From a checkpoint of a small image super-resolution model: 32-pixel images.
Rows from block 6 of a small image super-resolution model, named by matrix and row number. Each number is 128 + 24 x the weight over its row's rms, rounded and kept within 0 to 255. All counts start at 0. Numbers have three digits each.
Before each channel's rows are labels from the 100 images, of 14976, where the channel reaches its highest value: "strongest on" is what is common among them. Only what is clearly more common there than usual is listed. The data: photos of plants, animals and fungi (iNaturalist).
# convs0: first 3x3 conv (model.decb.0.0.convs.0.weight, 192x384x3x3, each kernel summed), inputs 192-287

strongest on: class Aves
convs0.160:107132113130120139112135174152138060181135139126088165136172132172135173099136156150119157096154168135087163119135098140127140116181136194119123114131082123154044145120131090126150107141106196173117112073075123148094147171113118138147144121152072106131157130158126095136103159151126121127

strongest on: class Aves; order Anseriformes; family: Anatidae
convs0.46:136101105113132103092119133158143148096052083135129214119137132119136092085051047131113138134140000114115148071148057103127163128108175131173113093142163142125118177100132145101172135146087134146107169115157125113141133124135156136123139103167137159116138114152123125083094137123118080103

strongest on: class Aves; phylum Chordata
convs0.177:119180122123138106139165118141125115135061142096127144088115135180110115163121125100182150135149125121074135172106084160085094087120107102206103077141100108168166077159145159131159143124168122108056142133160159058167113108128052122085119098077090115122119110119113089066163088090171143091

strongest on: order Passeriformes
convs0.97:124144164114178150131118125152067163156184146133093116165100108124097104087114119086135141132135109123198101148154149186129104131126115189080078166147158047153118157136139132144116157165114100111146116139140119114128100119073136097046109099138161187106130149143121107177097119176066172126

strongest on: class Aves
convs0.59:107141188111153078123133159163135119177164134117088124137113136173116141105098141171115077059140150141117102172099157144164086127138144135169134076118118140136116119126150116169130137138096054180109193096113144087060124115113132124169089190161139139152144166097142106178149137138161104146

strongest on: order Passeriformes
convs0.170:067075112157094072070130094087136125059125137141143068102160085151135086117113156128148155215055094110101181078138094126127142131085144125124115106109140126133143076105120133134043148171130148129129141117094133115067118204062124118162154132083142116081139112093145107160066113086126058130

strongest on: class Aves
convs0.129:146159109139121113146166140159149170097086144141151142115121101134153126129170147067112149105077136118093168151157098109074057116168147128182104100152116135133119125149098081084136137134141079163133096135148159085115138215114088115164129127148162139099137087169139080149113119199131078086

strongest on: order Passeriformes
convs0.0:096155184124095130127153115148135122138141105126124111129130171130126159166119074145114126094136136137131062086126171142165127117131096133111172126082135066163125140160051050167141155110116163143138139046101116074167099108146163123002160170147085117154086088141130039125147128134146109132

strongest on: order Anseriformes; family: Anatidae
convs0.110:121135187135151125124166144154088153093111050126165101091130098124100092137150110131145124132114117122058164154115075146116148109070125139151108166151162113130131095143098154083116113140112047117120140153135119076135126107133101124136114145171111112187135180140128144129126125128149088085

strongest on: order Passeriformes
convs0.103:120088206140125099143148124135087061061139131150146101133220054138166034116114089080126126171165131150068135159143075120158162108060157161137135133131145147149116059031104154115143148145113126098157052163085095120132106135093098118154117111147171139089134095144128156115081101156111118100

strongest on: class Aves
convs0.138:088154141144106053075148114128131110120072055150124161116180059123156055117063117139139172169098109108056157126112095104124090109122148158122128163172118145164135067082196146091144065150127118110152139102167077138116149115109149058170112141174150116127171143135119175161147091076130123074

strongest on: class Aves; order Passeriformes
convs0.60:127117153101145118116159170167112118158169119135128116140088135079157225093144106142054043049161182138127142165124160145160114125100099068112127155127158206096092144161171098125132144058152200117119139130126174094158148094153120123112145113114135134156058146178139175125115144171099156176

strongest on: class Aves; order Passeriformes
convs0.16:089098150144171157101111105118123096109124155126124132081162101148121176142125114147114071054094151133058146170108120107163144141094118100154116155157143184141108106143180163110115175009081119076134149139124040127125168087145119162106116107081135138117095093155136181105140126121120139100

strongest on: order Passeriformes
convs0.134:108099084113153115123095100195138115142113119150152196120106148128150144121101159127134133108129137132078146103148105147153147180167174105105143161117143179130131113165157170098125159074135134142145136149116067093076113125137163128085132078050113057132084147155135208163129105085089176148

strongest on: order Passeriformes
convs0.151:093132127104139121144160123121165122083149113122144089053151104052100073127068090039086105187116094096116105092064127065125138096152135152132094126095201109147108118090131117094067088130132150074131159090137140103086126089088151080131156165116140154153146119132143137106084143196214052115

strongest on: order Passeriformes
convs0.49:060127153131153122115190112122093143115126100124149081115087080134166082128178138096130142136119180137145137111091073112155121116078145132131134119156135144113125101104115120098098118124094125107173117141126112078190150124072129030128089117161183128145163130133125129133146102230095098094

strongest on: order Passeriformes
convs0.123:082109194122155108116149111145150069160116133127127119108102151075148117161102106171075131104137134133055061133107132137108127080150135123168168140116132145167091126169036092156081115040142140146109105122099148041167131107139133092059123169125144133123096106136124104107134098157121144136

strongest on: order Anseriformes; family: Anatidae
convs0.159:109099180128125088087164135069185168143113116123135131147089093106181094105075118122141180137102146116159133121131130113161106122106149125135139142188147132160137111107063153108151113121066122106162164122164089132147132076111135027137130135184182116141130102150118098177170095143117147134

strongest on: class Aves; order Passeriformes
convs0.144:088125139131103142080123061144132068101099122124113073154084102179122197128138165153117170036096155111153140155150211135182078142168118175085122139124109193107134089149167135107088155089091162108131161102137178127082163154130107150145117089000112077117120113154126097154060128134123152147

strongest on: phylum Tracheophyta; kingdom Plantae; class Magnoliopsida
convs0.135:128090142128137127109138107137094126147159143135079105156194167097111159138130124129100036083144153125200101138097110129179129112056080059114101105104136153163116175095122101138111127099173109150115128144077148153106142143156162089086107165205174134126126124180124125107145090211149119118

strongest on: class Aves; order Passeriformes
convs0.127:097121193106136089148177126098080161101139143115157090208108150147138119160132067143194139109177137146048144120133097046127082141129142154157097110138149150135135124041119134156128124133145146128176122120172141052204146170105087143134145154169149124138171173125127100069104135126147163149