config.toml
train_examples = 77898
crop_scale_min = 1
scale = 2
norm = "layernorm"
widths = [96, 192, 288]
attention = false
residual_init = "none"
optimizer = "adamw"
learning_rate = 0.0031
beta1 = 0.9
beta2 = 0.98
eps = 1e-08
max_steps = 15800
batch_size = 64
epochs = 13.0
Rows from block 4 of a small image super-resolution model, named by matrix and row number. Rows with one number belong to one channel. Each number is 128 + 32 x the weight over its row's rms, rounded and kept within 0 to 255. All counts start at 0. Numbers have three digits each.
After each channel's rows are labels from the 100 images, of 14976, where the channel reaches its highest value: "responds to" is what is common among them. Only what is clearly more common there than usual is listed. The data: photos of plants, animals and fungi (iNaturalist).
# convs0: first 3x3 conv (model.mid.0.convs.0.weight, 288x288x3x3, each kernel summed), inputs 232-287
# convs1: second 3x3 conv (model.mid.0.convs.1.weight, 288x288x3x3, transposed, each kernel summed), outputs 232-287

convs0.2:120155173128101036127127076165095136036162107151158113109092116118132114148098141131162106143127134209146152114157124123141128150128077164119136173107128100103151140179
convs1.2:135092093134134230137142179107168142196089150109092153150168150139141129151135135159100168122137086079125100134106098157135144101114160077109133070147135140126103144104
responds to: phylum Tracheophyta; kingdom Plantae

convs0.100:170139067154121170133182161056126095182146106151144069139107083160162137105133120096151152148143150140151162162108120142137082147158144070121187110102063125096076137119
convs1.100:093095202113153093097069096172138158074090163103113182147152167088088130157145127126110133128110112114100101096156145126120176132111113176129080138166159112162159129134
responds to: phylum Tracheophyta; kingdom Plantae

convs0.156:138117146122138183115111102115151129128069162135132158180089100123128090169084100122183144091097153177123153144132157077178116115133126121124124137158164150056102074072
convs1.156:102141129150117078149158139125118124119165100125134101089153144161100185077174126090073113154165105103128121136106092159138151136145113125150134131091083109177166167166
responds to: order Anseriformes; family: Anatidae

convs0.92:169167133144107119100151080114132117180132167181146125098071145189083085125109164171152158125117144089118166057142140138065084107123123107122124142078119135130075165088
convs1.92:090094141101124124114080173142139177079136086053107116171163115075159169144147089095103142138165114134131086172105096122189146121142149167130099136167144114127169074171
responds to: phylum Chordata; class Aves

convs0.48:132152140122138068146103099135118157166171193123149167103088096126108091118140149170226122168095113209136117055123108124081130160117107094180179158146078112114093130168
convs1.48:148084104114123182101147155122110092091080069108127070155184186128149140155132117070043133094184143043106142201101139130159166102136165166088104070124171163123174156086
responds to: phylum Tracheophyta; kingdom Plantae

convs0.185:127166124135117118159102094128153144164110160132121126151115145149074176143151174206186112175098091094156095089125115123104139201118144091137104120166179132149110126139
convs1.185:168123116107140103083155155141099108103154098138162122105190122116161091130131105075084119088169198170108197188150135135162115061111126165128143133094089121112153138121
responds to: order Anseriformes; family: Anatidae

convs0.143:161122138119233138117116149135159116147152095170105116107146108152127109111143171145105131125148178159127126052108124132122110150123105139161110187155142155099116163093
convs1.143:121134132123026145146119107145074160118111153135151142162099175098141134113127095123144148121118093100119144199141143142145148111150134144078139057111122064164133083145
responds to: class Aves; phylum Chordata; order Accipitriformes; family: Accipitridae

convs0.33:189121120151093125125182176126128121061140127163112088168121132106089189088127156072132125062152155191064181106085127132123102103116131105137145120133053103184127172147
convs1.33:092145134110152130113100099156105146158149126110163165112127174164157074178151107195136126192110138087184111106196124141135164147142122141138129138086203144081127112105
responds to: phylum Tracheophyta; kingdom Plantae

convs0.175:120157132173127143179124138138117166116163132124190109124191074112135137110183127226219133157085131147146070081132068147151136136144155122105108104138205122082110103133
convs1.175:173131112079112090073134156120141065145088141113115130158065175144105086135090134040042144107185162105131209176138180097146129140148107131176158161112091116173130157151
responds to: phylum Chordata; class Aves; order Anseriformes; family: Anatidae

convs0.162:137090131068151100107099153080132102153169066175139159164090108098121144153114123117144116135195095108168122109106122143132080146122061108181086129087131101118108094109
convs1.162:126204140182093146153128115185125172134109192118122126080159144140155093119085129172116144117056151122090141158153149150124164093134181155087129135128128155142124168144
responds to: class Aves

convs0.83:123158169101102132146137177119133132155140165159061124176167118130202125143143179108029099140111228123163081149104092079122105110184129139146070168162090080123177134126
convs1.83:118107103162144091103139066133124134079119082127188143122101155130077120141104112164221166139119038117124161114131177173125118163108095103093177136074184173141103119122
responds to: phylum Tracheophyta; kingdom Plantae

convs0.30:108091103211115146102138115132120129147098104132132138171110078152138115112152181137115100141148074147095045183109118128133117083152108167140135100126108102163167155061
convs1.30:139169151048153114166137126123145155127135157134140100080159164094119153121119114135128177097104155107163181057153126139102125164128153091125118158126163140109106087166
responds to: order Passeriformes