{"dataset": "photos of plants, animals and fungi (iNaturalist)", "color_jitter": 0.2, "beta1": 0.9, "beta2": 0.98, "warmup_steps": 790}
Rows from block 6 of a small image super-resolution model, named by matrix and row number. Rows with one number belong to one channel. Each number is 500 + 50 x the weight over its row's rms, rounded and kept within 0 to 999. All counts start at 0. Numbers have three digits each.
After each channel's rows are labels from the 100 images, of 14976, where the channel reaches its highest value: "top examples" is what is common among them; "colour at peak" is the nearest of a few named colours to the mean colour under the peak. Only what is clearly more common there than usual is listed. The data: photos of plants, animals and fungi (iNaturalist).
# convs0: first 3x3 conv (model.decb.0.0.convs.0.weight, 192x384x3x3, each kernel summed), inputs 96-191
# convs1: second 3x3 conv (model.decb.0.0.convs.1.weight, 192x192x3x3, transposed, each kernel summed), outputs 96-191

convs0.107:494496569508507486501506494521500500501502488502503499490497487505515501497504491510496487578508498487487495492491498499505519499506484571484512501482509500505502511490514479482513518522579506490496504475483514485581488490494471519505500512509516492495502498500495503515513513490494508508
convs1.107:492468491526586493493457540520576484407526493490533384500519527568469444493486459527425511483404603539504488492519458500460487451522453419523492466513362515466535534502498524571503603598540483398522494525519468618479522429462509523585507512514451542513553436485490463521577540480584505600
top examples: order Passeriformes
colour at peak: grey

convs0.91:498496358503506514483491501512476508497501483500494507490497506498525485475496510476507489346490509475505505490494507506513514498528502362501518476500494494492497502502511493512524495503349510511489480496483498489347455523506490504484507526508519479502496510500502501500495506499495506504
convs1.91:511495496459500490530586411416499483542502479555421533502481521490519501472404461495490411455535507452512546515474548460491462512579551417497495600507559547494514481536517538513543610461467432478488433456404453441527508417469551519489575476552550554481547448512558445515521449540515544361
top examples: class Aves
colour at peak: pink

convs0.157:496490524481509501512515511531481513469497520502486497522472502495479515512499472488506509510442481497474499534482462490502511512519484517516460531480464505539501481464496508515482478459523486486487494494485493488517520489486459510474528511511523530493490475486479495512477473452505509510
convs1.157:544485556484587470446564451558547479455503554498486457468517463548603491543449538520556447545558526545573565555475556452487451419506551482568522534519516499434467491504579517541430491487539535580483510545455521437477448526522501475444406541487482442443480527567494550515362485510474435466
top examples: class Aves
colour at peak: white

convs0.190:509499575503496499480491495505506480493486474493496515526511501484495503495492482494482508575465495501507494492492478495492495509496484575503504502494515482488499512501516469511493497502574499520501492505522491505570498496512523506489477520486501500477490459495496495494496481504518472499
convs1.190:541534420543449421480542370478524404511485450419481519470479461429473541487502482445491485556607528541532526530494499499502566477478474499487609536486620524527558490506466477471503509397484454450394547497464462568558527551462504511382547494517516521511570481430496418491532552381467546453
top examples: phylum Chordata; class Aves; order Anseriformes; family: Anatidae
colour at peak: grey

convs0.128:488501593487506505509494501501492509489494507505496490501481511515492498514492511503502506604495497490497482496498488498492477485511504592507498504489503507503513499506499509489487490502606489510496511505505497487603489501513501505497496505498498506497500502519498483484492511520503496514
convs1.128:528432591542488519396529489397511468537581518533507561444465473447513494528494523479582434598570550594466569538488500499454475426443461553499590476454570493534487532561462426454427469466463485534473492453436503531532515487476468513494440533503540499517496587483485447492418480445493482510
top examples: order Passeriformes
colour at peak: grey

convs0.134:498487521508505464520489496503545464506517475492512468506504467475454483482488500430513523539478484485513492437531517501487535489480490526475504470471542497462505539499474516486542513504550522516486499460501518501543482490461502517525483463509465482481489520477462508498504544493494478512
convs1.134:585506451460540620492471443458458559485534479460484585493516501457454481544528527482489482545581510502490434567502469468475473466570461460547458528532563494534548497501492504500530530515558329410503552582543504406633562465517489502380542507530493538509524544506483521561501462576434509505
top examples: order Passeriformes
colour at peak: pink

convs0.8:510489582500474505487499512483507511480515503504493511505519514482509500475502519460512507599500517508483507485491478489482503491485496592505525492512488477502510511486475506507502510472599498522496498501500487496589497502496499498506488488493488494503487497490495491498487501486492496487
convs1.8:501442436492497478501465368463469501400456498417484533473538486362464508495444524507541559473455550514575489501484504492541496460508575477491388503492548502488604598531490563475459496458463566377522524563504432570579521511478495473471493484499460455534489504558448533513569517462498470497
top examples: order Passeriformes
colour at peak: grey

convs0.101:487501593487507504510493500503491507489492510504495491503480510516493499516491509501499505604495493488495479499497489499494480483510502592509498505489503508501510496505497509491489491501606492512497513505504498491603488499514502504496497506499497504495497503519499482487490510518503496514
convs1.101:525431608535494518378531482392512468543581514536510566446472491434517484541485516495585440589565532585456569537486485511470476431420464552482589470460565490529491516560453431464406468461461486538472494457445476528529519498481468501490441544502547503527505582483479455496435474457483477519
top examples: order Passeriformes
colour at peak: grey

convs0.115:488500594487508505510495501500492509489493506505496490501481511515491498512492511503501506604495496489497481497497488498492477485511504592507498504489504507503512499506500510489488490501606490510496512506505496488604488502513502504496498505498499505495498502520497482485492509520503496515
convs1.115:528431587543491522392531487395507470535579520540511562441467478446510491534493523480578436601567551596466569537488498501454478426440463553494589473457565492533485529561463426457426469470464485525467491454440497529531517487476468510498442536504539498517495588482484445491421475446495484509
top examples: order Passeriformes
colour at peak: grey

convs0.151:472488490519531514493495492489479488504483480486515524486476518482485504497495493535492475494493479509493503518498482470528478491484480491504487497480495513476512520503505472514497492498494486490517475491488517509494519514504534488480452486500536505514521494520516501520487476495532491503
convs1.151:534465411511474499536517493479458542426522499580496532452502494547464484502504506446457473592460618531563510550497507417461438467585494479596465550472530562519476549490572557465604550479528513366492462566585525455469497424472544533464531453489515505453439464503546514520477583497606507539
top examples: order Passeriformes
colour at peak: white