{"rotation_deg": 10, "scale": 2, "beta2": 0.98, "weight_decay": 0.1}
Rows from block 3 of a small image super-resolution model, named by matrix and row number. Rows with one number belong to one channel. Each number is 128 + 24 x the weight over its row's rms, rounded and kept within 0 to 255. All counts start at 0.
Before each channel's rows are labels from the 100 images, of 14976, where the channel reaches its highest value: "patch colour" is the nearest of a few named colours to the mean colour under the peak. Only what is clearly more common there than usual is listed. The data: photos of plants, animals and fungi (iNaturalist).
# convs0: first 3x3 conv (model.enc.1.1.convs.0.weight, 192x192x3x3, each kernel summed), inputs 128-191
# convs1: second 3x3 conv (model.enc.1.1.convs.1.weight, 192x192x3x3, transposed, each kernel summed), outputs 128-191

patch colour: pink
convs0.104 [149 107 152 199 127 138 132 126 130 172 154 108 123 141 146 143 102 111 109  92 114 153 125 159 117 146 169 136 130 141 123 133 187 124 124  95 160 147 174 122 161 113 116 153 127 150 101 163 164 106 177 137 144 124 114 119 128 132  94 121 107 146 128 129]
convs1.104 [117 150 122 143 142 127 160  99 133  95 123 143 123 127  82 133 131 114 111 126 150 100 115 113 145 144 142 159 129 136  83 124 115 142  95 124 117  83  87 114 108 107 123 108 128 111 121  97 116 164 107  84 155 109 124 131 121 125 128 145 149 146 102 114]

patch colour: grey
convs0.60 [126 132 130 165 125 150 140 120 111 153  98 131 129 132 162 164 136 139 119 165 130 156 165 149 154 124 162 142 142 137 165 128 192 111 169 131 146 146 152 137 162 114 125 119 111 109 134 137 137 141 175 169  91 150  93 144 126 161 164 114 125 161 120 125]
convs1.60 [139 145 130 153 146 120 117 145 132  84 111 145 126 102  97 170 129 122 146  65 153 121 128 103 119 155 133 112 121 140 153 140 126 152 106 161  78 114  81 132 131 143 118 123 129 134 128 127  60 132 113 133 119 133  76 133 134 143 131 122  74 120 122 135]

patch colour: black
convs0.32 [123 101 131 157 119 126 146 198 126 158 179 141 145 114 103 118 141 109 131 118 132 122 156 141 141 120 142 133 156 132 170 135 114  94 123  95 165 130 132 143 152 160 184 136 136 134  88 138 121 114 156 124 148 129 163 150  90 150 115 129 105 140 154 125]
convs1.32 [121 104 115 147 120 157  96  99 110 111 113 121 140 117  88  89 120 122 154 120 172  95 125 102 129 145 140  96 129 163 101 156 124 125 100 110 100 143 110 119 129 109 136  78 127 116 112 119 119 154 102 102 138 120  92 139 136 101 136 104 131 111 151 133]

patch colour: black
convs0.123 [142 104 116 132 127 117 154 116 139 141 126 186 165 128 149 120 164 146  98 104 112 152 152 105 135 146 144 144 147 165 152 120 106 160 180 181 151 138 106 126 142 102 159 140 182 114 103 110 127 136 122 102  99 170 133 113 131 156 126  99 113 153 158 111]
convs1.123 [144 162 113 175 110 106 111 129 100 103 111 126 107 143 135 110  96 105 130 108 142 110  86 142 133 142 121 113 111 159 135 131 133 107 114 176 117  72  94 109  87 148 135 126 150 130 132 150  89 149  80 124 123 148 140 128 140 139 111 154 100 106  81 139]

patch colour: pink
convs0.41 [152 137 147  73 127 115 101 181 173 122 119 149  73 145 124 138 178 122 149  82 134 114 121 139 156 134 101 111 129 125 139 166 133 113 150 153  74 159 133 121 118 152 138 166 108 110 114 105 106  79 116 163 118 135 153 129 112  97 129 129 131  93 129  95]
convs1.41 [171 144  94 171 144 139 130 145 101 104 152 144 126  51 117 109  72 122 125  97 142 119 130 138 136 130 121 142 122 130 117 130 104 143 150 149 134 139 136 155 143 138 133 135 121  98 133  98 135 151 120 116  90  94 128 124 129 168 109 121 137  95 119  90]

patch colour: grey
convs0.100 [135 176 121 114 104 105 108 120 116 135 132 135  73 149 162 163 128 137 127 166 102 150 125 108 100 105  96 153 131 122 126 133 181 137 148 123 151 128 148 160 121 133 130 150 132 144 134 109 130  87 163 197 159 101 104 129 115  88 162 162 121 109 152  61]
convs1.100 [117 106 145 156 160 127 134 129 126 156 123 123 127 126 124 110 161 125 107 101 152 123 147  96  94 129 154 141 134 152 145 140 105 112 114 102 113 120 106 158 112  87  92 103 106 156 129 129 106 139 123 125 122 115  44  85 116 155 107  95 129 122 148 113]

patch colour: pink
convs0.83 [145 138 115 154 131  92  95 104 106 143 126 141 166 116 154 135 138 146  97 143  76 107 132 118  74 126 153  95 127  97 123 164 115  79 124 154 127 120 136 118 166 138 121 137 104  99 132  46 112 138 147 156 126  94 122 112 137 164 125 144 110 129 101 111]
convs1.83 [137 151 103 164 147 122 146 143  93 136 158 119  89  83 132 131  40 125  86 132 149 125 135 126  99 167 144 137 113 147 122 118 120 144  98 114 107 120 132 124 123 102  94 112  92 104 136 107  90 134 107  97 100 100  81 116 112 149 110 142 117 113 140 144]

patch colour: pink
convs0.42 [130  72 124  89 135 128 140 125 162 128 168 116 123 126 135 165  88 142 151 146 140 114 127 161 121 118 111 134 128 128 119 137 121 129 125 169  96 165 112  73 127 155 157 125 112 138 155  94 160 146 109 127 190 132 148 133 159 105 136  92 114  73 119 115]
convs1.42 [136 114 113 155 110 114 140 138  99  83 130 104 131 108 115  80 170 135 110 129 137 147  84  98 116 127 136 157 149 140  92  84 109 108 109 163 111  91 108  74 127 110 114  88 124 152 103  73 103 131  98 133 105 102 114  87 153 147 110 122 103 147 144 105]

patch colour: grey
convs0.45 [164 145 156 146  86 104 154 141 106 113 164 119  79 131 118 138 110 119 113 185  93  93 136 150 128  47  86 154 150 104 117  98 148 124 132 140 121 118 168 152 134 126 173  99 103  93 113 127 136  49 113 161 139 136 118 117 104  77 129 108 108 123 108 113]
convs1.45 [143 156 121 138 159 154 126 137 111 146  93 100  92 107 125 118 143 132 101 116 158 130 136 113 121 123 133 166 124 129 131 125 105 121  93 112 140 104  54 112 159 103 137 112 106 136 163 145 101 148 103  98 135  73  98 145 121 122  96 129 108 139 112 108]