{"model": "image super-resolution model", "dataset": "photos of plants, animals and fungi (iNaturalist)", "train_examples": 77898, "image_size": 32, "crop_scale_min": 1, "horizontal_flip": true, "translate": 0.06, "rotation_deg": 10, "color_jitter": 0.2, "task": "super_resolution", "loss": "l1", "scale": 2, "arch": "unet", "norm": "layernorm", "hidden_act": "silu", "widths": [96, 192, 288], "blocks_per_level": 2, "block": "basic", "attention": false, "upsampling": "transposed_conv", "init": "torch_default", "residual_init": "none", "optimizer": "adamw", "learning_rate": 0.0031, "beta1": 0.9, "beta2": 0.98, "eps": 1e-08, "ema_decay": 0.999, "max_steps": 15800, "batch_size": 64, "epochs": 13.0, "lr_schedule": "cosine", "final_lr_fraction": 0, "warmup_steps": 790, "weight_decay": 0.1}
Rows from block 3 of a small image super-resolution model, named by matrix and row number. Rows with one number belong to one channel. Each number is 500 + 25 x the weight over its row's rms, rounded and kept within 0 to 999. All counts start at 0. Numbers have three digits each.
After each channel's rows are labels from the 100 images, of 14976, where the channel reaches its highest value: "patch colour" is the nearest of a few named colours to the mean colour under the peak. Only what is clearly more common there than usual is listed. The data: photos of plants, animals and fungi (iNaturalist).
# convs0: first 3x3 conv (model.enc.1.1.convs.0.weight, 192x192x3x3, each kernel summed), inputs 128-191
# convs1: second 3x3 conv (model.enc.1.1.convs.1.weight, 192x192x3x3, transposed, each kernel summed), outputs 128-191

convs0.137:478501530508539517489503469519459512473498451521471519513428504493511504535511510507478504493473493534513444473510514540489510482487469493479476532508542494500470499498520522487488477536527534
convs1.137:502503517510471418496519511511462489513514481486525502524438521511520493519483531468523542491494527492466500525518486497564468515517486478519507494510520474503498504509469398498480521502507470
patch colour: white

convs0.189:479424501546446526521504531526523467498489520534468524532468511514496506525477535556536511521517514480511502511495511506538500512478540514456534532487512495514463540507500503522485498495521532
convs1.189:490515478543465495538487499467494529527501486445516507470466523498468484504506530405495490449483480496513478488501470540484511475469490463489468460500484495460461496444524525484514526496480516
patch colour: black

convs0.44:482447501531528497523547523509491488519489514525522478473531484492500530505495523495488512555506533478472499494556532455496470503490507525477493440444471505486528516493502479486524501455469488
convs1.44:492526493535497514514479470490547467481545504469473518470499513488452455503473462506530499490462466498477529495469525509513504503474498526442506449536485476518527504505492536492538519519493496
patch colour: pink

convs0.182:501514506463544502521474480475426478517515549503497488468504535519503482450525479524481534483531475531509479529514472507509504505502523479460498503511491517473497550457509520508519495513477526
convs1.182:480499524538529528492467516493483521513494476479508466488478510482475475545485520518495507486498471491529455514486413531487509499467499501464536526519490483495475500495526505483484523475470495
patch colour: white

convs0.50:514513498520538515474501500505491471511503493528507518482518485508515502372514505467472492485513518535498483516496542509447542492518500520520537535559494525522495514509476530482476447483454498
convs1.50:481496484495515437477481489497431483517521491479513483533507516481477502551497498568513545495538496469478478472494499503537466489512534495484474497520491480470491506526513430510511504518481501
patch colour: pink

convs0.76:522487502531570476458492489505480484510487499476518510478500534489505488409498487409474464509530501530457474502514503497463477468472525503520501504488499510489484528490510513504481480473477503
convs1.76:498495501484506436490536470468439485488523496472496533507509510485525509524477482541510525544509473461459515489535510494525491534515528490488503473491496532503476504493478473479519491470510455
patch colour: white; pink

convs0.26:545509523494494500506539509492509495439491513526514476473540487453512519524471498491501498561486515500463488507527529491525501487514485501550528506454478500500516543483470447520500479453490533
convs1.26:487476456507464484467454487506515502499497503479501505503463510496522500468513528493522517436500454514486536476483460539510461469477483464528465475488496497451500454510489501478497518538455516
patch colour: grey

convs0.168:434487499527479550490514515507489486515440548490474522509465528525458499509492502531497519502504519466550458520478477510497518513543537514473502522468499499507489529510525543532448526480464495
convs1.168:480493539512451516516457495515514512495511494522503499475439504499486487496520518432469475490526488496531511516503514547487543512471508501490497493481504501530471511454530517480526508496500548
patch colour: black

convs0.71:459489503478539524454538443516490492506455487508496528504441506502492512570560496501530522509489479505513438476551503482478499523522520513490503506509457521488480491518509496484450499489539507
convs1.71:481530499499472461523503494484478501528527481493506508502444507489509483495482515448470495484524514453487544506524506534557510531485513481510480475522517500484479505475523475496499519439506478
patch colour: black

convs0.56:504522477515501496514466504478508547481573477470496488487523505518505512457492509464475495499456480486477471506495463490476518518474493469542520520551527482496508522532473518517531480527488426
convs1.56:479502504512495469482507476513395487444480527515493465495506492480505477496484518563491508504489490494496474486480435484514484470514532507531513494522506509491499507511508515512488483501505503
patch colour: grey

convs0.142:462484533524485539529497550541493468493507541516465550493489478558483552548537536506482540504537522497543481504524496499497512505527502519514542536468518488504478484534526499511476525475461498
convs1.142:480493481527481483502458531480519526539496480507515494514445513464492471475504509437506484484484483504534540475459506519482522510493472462492457460495476509481513510449504553504518513500483503
patch colour: black

convs0.88:516468533522471519485489525509503479438513522496487508466454478476508524524496491504496514495489480473531452498492486497542501490538495469490527512516517459515498537460564519478472480479458519
convs1.88:529509476538462452451498470457508469499460486484480477511460527496496504495484535491485519464480489502523514489496433503502480511481480479503490470509495420460438556497538508490493497484511488
patch colour: brown

convs0.6:514512543545481520518508489508486484487509504516512501513443493490529529579544529487497534538515489484526513462509516544518525447512520503502526482505501484482478515507522492465529484498542487
convs1.6:490518474537483445501501503513540528498501470496422452536491512472485504512481537506474508451497490523496483499470455487550514495493475471482458532537473457521480514526512465542479529521477441
patch colour: black

convs0.68:528490477550514491481462469497484533504500508489481494545447527538499485453517511505474503437531498556506513471449460502501483472525491509513509469532478489518461511504489545508507477464454493
convs1.68:500507514504539572412504538462533503506455473490506481525537500490513498560443449520508489503531497468528501507520523550485519515505485518467515502498518509493480523502497492501498526466535465
patch colour: white

convs0.117:502442536471502470514521532488456499491503536476495514512476491488510515510511512494526503536503476494505523509532471456520482528485513484484510465485503503509513551498508477527519472512480489
convs1.117:505535481536507504502481469442514455489502490483456473481463505481496502503466483513509514491491475504463517526491475534512505485499484476479513486525485473473465513499485511481505520447484477
patch colour: brown

convs0.160:533505528488478505453487490500436521500527501511463502529505498485524508489460496500490477483494482503532525471520491531502527484499499499536563471479478516507525484512493456517518484499497491
convs1.160:499531481518513518495505521488484489501507476489510477483522511497489495477501515541523521517496547497468462525455459459496481489486492511507451519512499484489455468474507455484486474518507511
patch colour: grey

convs0.136:527481507521451460504543554514486486507472490554516486476583482472535516495455510478469507528527484481458509516504522504526500486519487530539509498459467505534498494530484459526516478473457480
convs1.136:486477449505482505504460502506537485470524484480520509470481520510535493466486507506552519454531499504471525456488520517492430450476490469510457474513511482435473462470501494493501511487463495
patch colour: grey

convs0.65:495461491519498492478493505549491474509483490509500556506457486532505534560518538507503527524526523490524519504570501514504481513509491518494530499487521507485486498547491524488536479505490521
convs1.65:495477482527459501509473493459513528529524476476489489502505497471507494486480510485498494439449499537472492521474464501507467496471480450483438488521479475497461453507513527509507508508460488
patch colour: cyan

convs0.127:475482498464462521499482515483454466535459519553499537468524530513499520485518510521448500501506515531518471513522468546471487444550510515504524497516464544513472461504483475516502500499452521
convs1.127:504542486528500485509497508516528483456535507462480487495456510531470501483489538475516507505464499474503496482506430480455474500476519471495493498502475508446497512460506481459529499489518521
patch colour: white

convs0.179:493472504496509466509508496515454460536486496514457516506539515485520512458470471491493506532522492490513494491497495506525562500527534491450529495482503498494509521529515503526497465489474481
convs1.179:504504473540515510523467507455471490477524469496522515463498527497456499478470504575541521495485467489463510510470491455505440476458524512487457467526472484488483484474509502464513468499501496
patch colour: brown

convs0.82:498457512534475522525501527542481501509500509548473526485482501525497501528489494516500511532511532507499500475527560542514551483533516509462490525508507498513488501493508495565483467514493509
convs1.82:466562466531506476546484525483483464496519478464512523480492512501474494498516505528513512502474471496481517468487496496505474502475551469494473465518446501503506498470537481462557490494518488
patch colour: black

convs0.114:475483532440481530513543496502533490460488504472494505479476476485487479534479472503553546500469438530509463489511481504475474546488490465485508512426497472493510539524469461462506542545544516
convs1.114:503492473535470482490489483469469534522498490500458472502461535484507499472504526451492521473481492485508497500492463524463534502488504464491558504504482442499480543492465530497500505463467499
patch colour: brown

convs0.70:512474515475482524525499487527507509495484519501504535507507436521515527504500530544519501497472513447518530513521522487598512508500525534529493516516535498495482568523515488503483508496510505
convs1.70:463500486536463503523470500491475495483528506492483486475496538508434500471503524456513516477489498543507508496483454507433528446491531497450494481490475498492477487481515544484521519510481540
patch colour: white

convs0.115:497439499573491530512527532532494509514489481521494540531502494533511525516517512534542483514527538520477506533502561525507515517538490505519541503497499512551530462517469529536504441520525502
convs1.115:474541442533513487526484517445467483486525481471520478502466525497481499484510521485476514489444502497464486449452500456513490472496518499517454459530454499510540468454472493486538483486494492
patch colour: black

convs0.57:510511491476486499489473519536527506514521500534468537527479510518484505517521512510528520510491531481546492535533504527500512503559484518497519525483504510518474476529482537498476519497512513
convs1.57:473522504511496479515518511503470518532501478485545476469460517498505516476493515461488544493481507489506500497494463499522500523478516488506444465508479483479457477455479469466523503448482484
patch colour: cyan

convs0.140:507527472552516490512497483532491477503523459469526479438528453475497464443490488504497505485531460510485493524485450493525457507450552489476506502560483462506510505473494480478503487516499480
convs1.140:499440515537485462481521450480479538517495503507461480506565508505515484522488471545496524458472529478463536496490504496489502507474507494490492500497498445475473502506491519503496485501493507
patch colour: white

convs0.159:500490476508499517481547516519520494510509513540498522509480525509508500490490511571536512527495512485535470535502514536538516524549511517465508520482540537514509569519454540525537457526551519
convs1.159:481495512548501492484455466498450515497469499441533492502489509466468485494521536474485529475509497507426532469539473494486459483470487485498512500509497484503471471505471472492496546475476490
patch colour: black